From a checkpoint of a small rotation predictor: activation squared_relu, 28.8 epochs.
Rows from block 2, named by matrix and row number. Each number is 50 + 10 x the weight over its row's rms, rounded and kept within 0 to 99. All counts start at 0. After the name is the row's rms in percent of the matrix's.
# f: depthwise 5x5 conv (model.blocks.2.mixer.f.weight, 192x1x5x5), a 5x5 kernel
f.0 095:52 54 65 56 53 56 47 53 43 42 58 64 73 41 41 47 32 47 56 54 34 33 56 60 57
f.1 097:48 54 65 45 52 43 51 64 40 53 33 32 60 53 62 39 45 58 38 56 35 53 65 51 62
f.2 090:40 50 48 58 45 45 49 28 41 42 51 62 43 35 44 43 50 74 70 53 52 50 61 57 53
f.3 089:45 58 61 53 60 45 46 58 60 58 53 44 63 61 54 37 39 65 70 67 34 49 45 57 54
f.4 101:57 59 47 41 51 67 63 31 40 49 70 68 44 44 52 60 55 39 42 54 52 49 43 41 38
f.5 095:39 48 57 70 45 64 57 48 35 41 57 56 59 41 47 44 62 44 63 62 38 46 67 52 38
f.6 092:69 48 43 44 52 58 40 38 43 57 53 42 61 31 32 53 54 75 55 54 56 51 51 50 55
f.7 088:43 45 58 57 35 44 47 62 59 41 34 45 64 65 51 44 41 40 48 38 45 43 39 34 38
f.8 111:49 53 47 53 42 62 74 57 47 58 59 72 60 57 74 52 49 57 48 59 46 52 56 42 53
f.9 089:47 47 40 27 40 57 50 44 33 34 53 62 41 33 31 44 52 56 56 51 48 50 51 49 60
f.10 089:53 54 55 57 59 50 61 59 38 52 45 44 54 70 47 52 30 27 40 45 38 57 65 50 52
f.11 089:62 47 54 52 26 58 45 42 44 46 49 43 32 59 52 63 65 39 47 41 70 51 42 56 55
f.12 103:60 52 49 56 67 56 47 42 50 52 53 49 67 75 71 42 51 50 48 56 44 57 62 56 35
f.13 098:29 36 51 46 55 42 48 51 44 56 37 47 59 55 61 55 49 46 51 56 59 56 69 72 66
f.14 105:45 60 37 34 42 46 47 41 38 55 40 32 51 51 61 55 34 58 67 51 42 41 40 42 38
f.15 101:55 68 77 55 44 42 50 44 38 46 44 52 37 39 37 50 41 55 54 45 56 34 57 60 50
f.16 096:59 61 74 49 55 34 60 71 35 43 44 55 50 39 46 60 59 56 60 52 56 58 44 52 51
f.17 100:44 40 51 42 43 32 43 59 50 50 57 63 78 52 61 46 54 65 42 44 42 45 47 54 36
f.18 081:40 52 36 32 27 49 40 46 46 47 56 44 51 52 48 42 53 64 69 57 43 58 58 64 57
f.19 082:63 65 48 50 52 54 57 48 55 40 61 52 46 55 55 49 46 46 47 39 40 44 46 40 14
f.20 098:58 51 53 53 42 52 56 44 54 44 43 41 35 58 48 56 39 25 72 49 48 51 34 65 47
f.21 084:34 56 57 61 66 39 45 43 36 48 49 64 53 34 41 43 46 65 64 52 38 43 45 47 59
f.22 096:61 53 52 59 59 55 42 46 59 46 37 47 35 56 55 35 46 34 57 47 36 39 26 42 53
f.23 093:49 49 47 45 45 50 47 49 44 43 56 51 87 67 41 46 34 60 56 50 42 56 54 52 54
f.24 102:59 60 37 45 64 53 56 38 33 61 54 68 49 32 58 56 60 54 53 59 56 54 58 61 59
f.25 099:61 44 59 48 55 55 50 72 49 49 63 55 61 26 37 52 37 52 48 59 54 50 35 43 61
f.26 092:55 37 35 50 59 44 37 50 52 45 58 22 52 57 46 49 65 58 36 35 55 56 44 49 58
f.27 098:51 54 54 48 53 54 65 47 50 53 70 74 32 35 42 63 55 52 59 66 55 51 49 46 52
f.28 109:39 35 31 44 44 46 53 53 54 55 39 41 69 55 45 30 35 60 43 47 40 53 56 42 54
f.29 110:36 37 30 35 38 38 38 52 46 49 49 37 45 60 59 56 37 42 52 44 36 43 44 45 43
f.30 112:50 42 38 51 54 55 42 38 64 54 59 47 44 73 71 64 36 46 58 54 48 41 39 44 45
f.31 107:52 55 56 45 55 59 42 43 45 43 45 42 22 38 61 46 41 24 41 45 50 48 41 49 49
f.32 092:57 45 40 47 61 45 35 34 45 55 30 55 61 53 52 36 59 75 52 49 60 58 51 42 54
f.33 107:68 59 51 53 32 48 60 46 55 36 56 62 32 50 40 66 66 39 57 47 56 54 44 46 51
f.34 111:38 27 42 48 39 37 55 50 49 52 50 67 38 30 60 52 45 51 44 47 46 33 57 58 47
f.35 108:64 63 48 33 49 51 62 42 38 50 54 76 64 50 60 59 50 40 49 55 63 51 50 41 44
f.36 097:66 46 59 46 38 45 47 66 51 46 56 37 47 56 59 59 65 55 30 43 55 58 62 34 38
f.37 095:46 41 42 50 62 31 41 47 43 61 52 66 39 60 68 43 38 54 57 54 64 52 61 37 46
f.38 106:48 62 58 47 54 44 53 61 55 53 52 19 50 46 41 55 37 37 39 53 68 57 47 49 59
f.39 095:50 52 41 49 32 50 60 40 56 41 44 29 45 45 38 63 45 62 67 38 45 40 53 63 51
f.40 095:60 62 54 41 47 48 48 79 58 61 44 32 48 47 36 51 48 57 58 50 35 52 52 37 57
f.41 102:54 55 66 65 55 52 50 79 58 55 54 51 41 48 57 47 44 31 43 48 48 44 32 46 44
f.42 105:63 57 60 66 65 59 62 67 60 49 46 47 48 52 53 44 42 32 36 37 61 56 49 57 52
f.43 093:45 58 34 43 62 47 56 31 42 56 30 42 32 43 59 39 57 53 49 50 49 52 35 54 65
f.44 117:46 39 52 68 73 57 40 46 50 58 57 42 30 52 64 49 61 45 50 62 43 47 43 51 63
f.45 092:52 45 49 57 51 59 62 33 53 48 49 70 26 49 41 30 50 68 45 49 48 53 57 45 51
f.46 100:32 47 47 50 34 51 52 44 70 46 59 51 25 55 59 50 54 46 50 50 61 64 47 59 64
f.47 092:32 41 52 53 51 44 43 43 72 60 39 44 49 55 60 37 40 60 53 56 32 48 51 39 65
f.48 094:37 59 60 43 47 49 57 48 48 70 48 55 39 39 78 38 46 60 52 61 42 41 52 45 53
f.49 120:50 47 50 44 51 50 49 57 47 50 66 67 85 64 61 53 53 61 53 51 60 56 54 54 55
f.50 103:49 50 56 52 43 55 59 53 51 53 46 50 76 30 37 60 49 54 27 37 56 45 49 52 36
f.51 114:49 44 40 59 61 60 39 22 46 45 65 51 62 61 65 44 42 52 40 42 48 50 43 56 56
f.52 102:33 43 38 37 43 55 58 49 53 38 49 38 25 50 63 41 59 57 52 50 56 54 63 39 42
f.53 091:59 46 37 34 50 53 51 38 39 53 57 54 48 39 54 52 21 36 59 47 57 36 48 57 57
f.54 099:58 47 49 45 56 48 51 55 55 55 34 49 27 44 44 42 77 39 46 46 43 63 37 57 43
f.55 117:46 44 39 35 45 41 34 37 54 47 41 38 27 51 54 35 46 31 40 55 52 42 47 50 52
f.56 100:48 58 40 35 42 47 49 21 41 46 36 51 60 62 47 54 45 42 60 37 49 45 55 64 44
f.57 088:38 43 45 57 53 42 46 38 36 41 47 47 27 54 70 46 51 46 66 56 50 45 40 35 46
f.58 096:64 55 65 51 29 63 65 47 48 36 55 55 56 36 38 37 40 53 47 60 55 52 54 46 59
f.59 090:72 59 66 40 64 59 50 61 49 49 42 31 45 53 53 55 51 45 57 56 37 33 48 45 40
f.60 096:44 38 40 40 49 45 57 68 45 40 62 55 59 77 37 53 46 35 52 39 45 43 52 52 46
f.61 102:62 45 30 48 38 61 49 45 43 33 48 45 47 39 37 66 59 68 54 45 57 53 62 56 55
f.62 101:62 47 54 57 54 62 56 60 65 59 58 55 40 50 57 55 74 71 67 59 47 46 48 48 48
f.63 113:45 57 51 41 42 56 55 61 45 43 53 65 79 58 51 58 49 52 69 52 34 41 46 54 39
f.64 104:57 53 45 51 35 48 46 42 73 37 54 60 30 64 43 48 63 60 67 49 49 56 48 56 55
f.65 096:45 48 54 64 62 42 55 62 69 77 35 42 60 49 51 43 54 58 46 49 42 58 49 41 46
f.66 102:36 45 42 51 61 32 33 42 52 59 32 29 34 58 46 48 52 42 55 46 45 56 41 49 53
f.67 092:49 42 33 43 36 34 53 53 60 47 40 35 39 64 66 35 44 50 59 62 46 54 51 55 60
f.68 093:37 60 61 50 49 40 47 54 52 55 31 38 68 71 61 39 55 62 54 60 50 58 59 50 60
f.69 104:54 45 30 47 41 44 55 42 41 39 69 55 46 63 54 69 26 55 51 46 55 57 49 54 48
f.70 094:56 59 55 53 57 48 62 63 48 49 50 59 63 41 48 49 23 55 57 39 37 34 48 52 33
f.71 097:46 44 44 52 54 51 48 39 66 41 44 52 48 46 33 36 32 55 54 29 39 45 49 65 66
f.72 094:40 62 40 56 41 51 66 58 47 52 48 40 64 38 39 49 47 72 36 51 67 51 39 57 47
f.73 105:47 48 53 61 49 40 51 61 52 41 39 53 55 40 52 46 72 57 30 55 32 54 71 48 56
f.74 099:36 33 59 66 53 47 48 54 52 50 26 41 38 44 39 30 44 44 44 44 48 46 56 53 42
f.75 111:63 60 42 28 43 52 56 48 39 34 56 60 62 50 41 66 70 53 41 56 48 55 51 55 53
f.76 109:50 58 54 47 48 52 41 35 48 47 52 41 61 59 53 59 42 82 73 54 53 49 55 54 44
f.77 103:48 28 44 36 52 55 37 48 43 62 49 43 41 69 68 61 62 41 50 61 54 51 52 56 57
f.78 108:36 41 46 35 24 49 52 52 43 47 54 37 35 40 39 39 41 43 41 46 43 41 50 62 55
f.79 104:45 51 47 59 71 44 32 44 50 63 61 46 53 61 58 55 55 72 35 62 53 50 54 41 56
f.80 079:43 36 35 49 49 34 48 47 54 40 44 45 41 37 20 52 42 47 61 57 45 37 48 51 49
f.81 104:52 38 56 61 58 48 31 41 57 62 50 58 36 44 34 52 71 56 52 37 59 63 46 58 49
f.82 098:37 38 48 46 43 42 55 39 49 59 33 48 58 43 61 45 41 34 48 56 49 62 73 65 51
f.83 099:56 51 49 50 50 70 55 55 45 55 63 51 46 24 37 57 61 59 40 51 59 63 58 34 53
f.84 094:36 43 37 54 40 51 46 61 56 49 54 43 65 57 53 58 39 52 28 35 52 27 49 47 44
f.85 103:44 49 66 64 66 37 51 43 52 58 45 61 36 34 29 65 58 55 49 48 50 42 51 43 48
f.86 096:59 49 53 50 41 57 64 63 47 42 22 26 58 50 49 36 51 52 44 57 41 58 50 48 56
f.87 115:41 40 46 49 41 58 42 27 35 45 61 34 32 40 48 43 36 51 38 48 50 52 42 45 53
f.88 103:51 55 60 55 68 46 49 65 52 55 32 57 51 38 40 27 66 52 43 55 41 47 46 37 55
f.89 099:59 71 55 47 48 56 58 49 36 57 55 51 70 52 38 48 38 43 51 46 39 33 39 38 40
f.90 100:57 56 62 56 70 52 57 46 57 59 47 58 38 41 53 20 49 56 41 52 45 41 45 49 63
f.91 106:42 48 51 55 51 37 56 49 37 38 49 59 39 36 54 50 37 36 73 63 52 48 55 55 68
f.92 112:39 59 59 55 68 45 67 48 33 50 47 53 67 42 58 62 37 41 51 54 49 64 44 60 58
f.93 101:56 51 51 61 54 46 52 62 57 57 57 47 56 74 56 65 62 26 47 60 52 46 35 54 60
f.94 108:51 42 45 57 47 51 57 39 60 39 36 63 33 48 49 35 35 55 41 35 56 64 65 55 57
f.95 098:62 48 48 48 40 48 65 72 52 39 46 69 67 54 46 50 66 60 53 59 64 54 55 54 47
f.96 086:43 53 52 41 35 53 42 37 50 55 56 63 59 56 55 36 30 60 37 35 47 50 65 55 35
f.97 092:56 48 54 46 54 56 54 66 55 55 60 52 62 49 56 43 26 43 35 38 35 42 59 42 33
f.98 095:47 44 52 46 47 41 47 76 55 49 43 53 73 38 46 43 54 27 44 61 57 52 50 61 47
f.99 095:31 55 32 40 59 45 67 45 51 55 34 55 37 49 52 39 37 35 50 40 44 58 52 45 57
f.100 135:54 39 34 45 57 62 64 46 42 41 55 69 43 48 42 36 56 63 65 52 33 46 47 46 53
f.101 100:47 39 37 53 61 45 36 63 65 58 57 44 45 35 41 54 36 45 42 45 53 59 32 40 60
f.102 099:69 54 43 52 63 53 61 50 59 52 41 43 24 30 50 49 47 52 59 57 45 46 43 41 64
f.103 105:38 43 48 47 52 38 50 57 53 62 39 55 52 43 58 43 51 60 51 56 26 42 28 31 50
f.104 093:36 44 36 48 43 30 38 35 51 51 56 53 58 55 57 58 54 50 63 47 40 31 46 69 46
f.105 101:29 26 54 50 58 46 34 58 49 52 41 33 64 48 60 55 37 55 54 55 51 57 59 46 50
f.106 091:63 50 51 47 51 57 51 64 71 71 54 35 57 44 52 42 34 46 31 39 51 58 50 50 51
f.107 087:56 62 66 45 44 64 73 65 38 47 51 58 57 43 53 38 59 47 59 47 47 50 42 58 35
f.108 077:55 55 32 69 57 55 48 32 54 46 64 63 41 47 61 48 57 57 54 45 36 52 35 41 62
f.109 111:57 68 63 55 60 51 58 68 66 53 45 55 60 64 53 42 35 47 39 46 45 40 38 41 44
f.110 108:53 47 47 39 46 49 45 41 40 42 63 53 45 50 56 71 64 54 49 62 67 62 67 58 64
f.111 101:52 48 52 58 46 55 64 54 54 46 66 71 46 26 43 45 48 72 50 45 43 62 49 44 44
f.112 111:52 44 47 43 56 51 46 50 40 50 45 58 48 43 50 66 71 67 66 65 56 55 70 60 60
f.113 098:47 52 39 44 47 56 61 36 52 51 46 33 47 61 59 49 25 49 45 43 47 41 32 34 42
f.114 103:39 40 34 44 49 47 45 43 50 49 45 54 69 38 37 46 47 47 35 44 64 71 35 50 55
f.115 097:50 45 30 39 40 35 33 39 43 46 27 45 68 51 49 54 62 54 56 52 47 49 48 54 46
f.116 102:62 59 47 40 48 54 47 62 48 58 59 31 70 46 53 41 28 33 49 60 42 50 45 44 56
f.117 095:50 48 44 50 65 51 42 38 56 62 44 54 63 56 64 46 47 61 51 50 39 49 22 33 56
f.118 090:52 40 57 43 49 43 51 61 54 34 43 64 45 36 48 54 69 46 42 62 61 37 32 37 43
f.119 096:51 53 49 37 47 50 45 43 44 61 42 49 42 55 76 47 50 32 42 60 38 53 33 33 54
f.120 102:57 57 61 39 37 64 47 56 44 55 56 52 34 48 58 29 28 65 58 48 46 45 56 46 43
f.121 119:43 49 41 55 61 49 59 46 38 55 37 49 57 43 32 37 35 69 66 43 60 52 60 52 41
f.122 099:53 49 49 40 34 47 36 45 38 40 67 59 54 55 48 56 72 59 36 61 54 48 66 44 54
f.123 105:63 60 62 45 51 64 52 55 38 38 54 61 48 56 45 56 48 22 41 41 61 45 55 58 41
f.124 089:42 47 53 46 50 31 43 28 48 56 43 47 39 59 56 49 51 45 47 50 32 35 34 35 61
f.125 086:40 55 48 61 41 51 61 52 55 42 54 40 12 48 63 59 46 44 49 49 57 53 49 47 47
f.126 092:50 48 56 63 47 50 48 27 46 47 44 51 46 34 62 44 47 80 47 48 59 39 56 53 58
f.127 090:49 46 66 45 36 44 27 47 37 48 35 39 43 48 65 43 57 56 68 51 52 49 55 52 40
f.128 098:52 50 43 63 63 58 49 51 61 50 52 33 39 56 47 57 39 24 62 56 50 57 30 57 55
f.129 104:57 70 62 53 57 44 53 30 52 63 40 54 57 55 48 51 59 50 29 45 62 59 41 39 60
f.130 103:54 48 45 51 55 61 47 58 61 51 52 56 20 38 48 53 67 40 45 44 63 51 58 66 52
f.131 090:44 46 52 33 47 57 75 53 58 51 44 65 36 44 43 40 55 42 44 37 53 62 64 45 57
f.132 092:46 52 41 49 49 55 62 43 62 66 50 62 48 54 56 47 46 32 45 51 51 34 22 38 49
f.133 098:49 44 33 45 46 45 65 35 33 38 42 52 34 32 38 49 50 46 50 41 45 60 52 55 36
f.134 087:39 52 38 59 40 48 67 56 44 43 33 43 52 36 47 41 49 52 29 51 48 63 50 31 54
f.135 099:45 39 49 56 48 46 49 57 57 49 56 29 30 45 48 63 62 25 47 46 48 58 55 49 34
f.136 095:32 40 50 40 40 57 51 51 60 46 52 59 23 39 41 53 57 54 52 40 49 57 68 57 40
f.137 103:47 50 33 38 52 39 55 32 42 57 35 56 26 42 63 38 61 56 54 50 47 52 54 52 50
f.138 100:42 54 49 48 46 30 56 55 47 49 34 48 68 44 31 31 47 54 39 40 43 59 37 42 48
f.139 092:40 40 45 46 30 44 38 46 49 35 45 63 63 44 39 50 68 53 46 37 42 61 59 61 54
f.140 081:33 53 60 53 56 39 50 58 56 58 45 38 41 55 79 51 42 59 54 56 30 45 46 44 52
f.141 099:50 50 39 35 35 46 57 49 45 58 59 47 46 54 63 42 33 61 69 54 49 41 72 58 47
f.142 097:47 44 45 40 49 55 55 57 44 53 60 62 38 21 43 66 51 30 52 61 46 56 48 56 51
f.143 096:35 49 70 65 47 33 42 66 39 46 45 56 71 47 45 53 52 47 51 60 44 54 38 49 47
f.144 102:53 45 51 61 44 58 58 55 57 34 66 62 41 56 31 51 41 39 62 39 62 48 38 57 36
f.145 101:39 64 70 56 57 41 48 50 43 50 49 55 80 66 53 42 42 42 41 47 42 47 53 55 45
f.146 103:54 66 60 63 64 40 44 43 56 62 41 39 38 66 61 37 45 47 53 53 36 44 47 42 63
f.147 105:58 38 47 50 59 46 50 66 66 57 52 42 60 65 46 47 24 49 43 44 59 34 49 59 50
f.148 097:57 49 42 65 40 55 53 45 46 52 46 45 67 26 37 60 50 30 45 51 52 55 60 65 56
f.149 136:42 34 37 37 56 48 37 33 33 56 40 38 37 49 58 32 44 46 53 60 51 49 50 47 59
f.150 092:42 37 28 56 55 60 38 35 58 54 54 69 73 53 46 46 48 44 47 44 57 47 43 50 47
f.151 114:52 61 56 44 58 49 57 54 41 59 43 47 76 63 55 37 37 52 65 60 37 45 49 55 64
f.152 080:50 59 59 49 54 48 51 50 36 56 39 63 64 55 57 62 71 67 44 60 59 66 58 53 63
f.153 105:40 48 57 61 49 53 46 57 52 48 40 42 41 62 64 36 52 52 59 61 31 29 45 35 60
f.154 105:45 55 51 50 52 55 61 48 47 44 37 41 76 67 56 39 34 44 69 60 50 47 55 56 45
f.155 102:61 70 59 56 39 35 54 52 62 55 37 50 57 46 57 47 46 45 66 54 62 61 53 48 29
f.156 103:44 45 47 51 59 60 45 53 62 67 48 30 38 53 68 42 34 33 55 59 43 54 51 47 59
f.157 108:29 41 40 37 23 47 51 52 53 56 52 51 48 58 50 47 66 54 59 61 34 48 52 52 40
f.158 102:59 36 42 60 41 67 49 43 53 42 77 59 49 54 42 65 52 42 51 44 58 49 44 38 40
f.159 116:53 46 32 33 47 48 48 37 42 50 33 38 48 43 41 36 55 60 32 46 42 46 49 33 51
f.160 102:56 41 57 43 32 48 52 69 56 33 45 46 42 43 35 59 62 66 54 40 47 44 51 40 38
f.161 092:52 49 64 57 52 46 64 62 37 46 35 69 29 54 56 40 47 36 49 52 46 60 62 55 43
f.162 102:40 51 64 47 33 48 51 63 53 44 58 63 58 51 43 52 38 32 40 47 46 48 64 68 66
f.163 109:43 56 58 56 61 44 54 40 62 54 35 28 44 52 54 42 28 44 57 41 37 39 48 51 60
f.164 103:55 54 54 44 27 55 42 52 38 48 55 44 78 35 49 62 50 44 40 51 57 45 47 39 44
f.165 077:39 41 43 39 49 54 58 45 40 52 46 52 55 51 52 45 44 42 41 54 55 52 73 80 62
f.166 092:60 48 55 57 42 54 46 34 45 62 39 46 47 34 48 43 47 76 73 46 57 57 42 54 51
f.167 107:37 30 52 61 48 52 58 62 54 66 44 53 41 57 51 63 51 40 55 35 70 53 44 62 43
f.168 094:53 38 37 56 65 45 45 51 61 70 41 41 37 41 65 51 50 41 58 59 39 41 42 63 56
f.169 097:51 56 50 47 54 39 60 38 54 49 40 74 33 64 67 41 64 43 60 46 58 51 50 51 41
f.170 115:61 67 63 67 59 50 57 49 63 66 43 47 43 61 67 47 48 43 50 52 59 55 59 58 66
f.171 101:49 36 55 57 53 56 54 60 51 53 47 59 57 51 35 59 63 58 44 38 34 34 28 37 45
f.172 103:44 42 49 39 47 38 55 55 41 53 44 54 79 68 54 41 40 56 47 41 61 64 48 43 59
f.173 114:44 57 58 54 57 44 48 75 56 50 45 41 77 58 54 41 55 62 50 42 61 49 48 49 64
f.174 111:57 49 53 57 65 52 49 44 51 58 56 67 50 55 64 44 43 49 49 60 65 60 68 65 72
f.175 099:63 37 55 53 57 57 33 55 61 54 57 47 40 41 55 47 48 26 54 51 38 45 59 71 49
f.176 096:53 53 76 66 53 41 52 62 48 57 43 50 55 48 58 55 44 42 43 48 34 39 32 46 36
f.177 090:39 40 48 31 44 43 50 65 45 37 62 40 26 66 42 61 57 43 51 53 54 50 45 50 54
f.178 091:52 56 50 47 44 51 47 40 28 41 27 49 60 54 26 36 58 45 60 56 55 57 44 49 49
f.179 109:47 46 58 47 46 69 72 60 49 52 46 69 58 57 54 35 45 31 50 57 58 60 43 44 46
f.180 086:40 42 53 61 52 57 62 56 50 39 34 59 57 52 49 52 52 57 58 58 36 42 27 28 50
f.181 115:52 29 47 61 29 44 49 51 53 43 48 59 63 49 47 52 55 54 41 47 77 53 42 38 50
f.182 089:47 42 38 58 43 54 57 36 44 60 49 63 65 28 50 41 46 71 41 36 50 50 48 41 47
f.183 108:59 55 57 44 54 55 54 52 38 52 73 62 82 51 49 59 40 54 49 58 43 56 56 46 44
f.184 095:46 68 47 40 50 49 58 41 49 58 46 59 44 45 61 58 78 52 48 66 43 53 40 60 64
f.185 094:44 15 47 49 40 45 39 56 47 41 46 39 46 42 52 50 56 59 52 65 46 53 59 52 64
f.186 108:39 68 58 50 56 31 65 45 50 57 37 55 47 38 57 49 64 44 41 41 43 46 66 64 52
f.187 100:45 58 67 50 44 56 56 68 48 48 52 59 47 55 48 41 65 59 46 44 40 25 62 35 43
f.188 095:53 57 65 52 64 46 39 50 34 45 48 40 53 40 49 52 49 61 58 65 69 52 56 62 71
f.189 108:73 57 58 46 42 64 50 52 44 37 66 59 55 40 40 52 51 54 44 42 50 41 34 38 37
f.190 105:44 58 49 48 59 55 69 43 57 55 46 53 32 49 41 34 43 33 40 38 35 45 53 52 34
f.191 103:44 40 46 64 44 52 43 46 51 41 48 47 45 46 39 60 62 81 63 54 57 53 64 61 56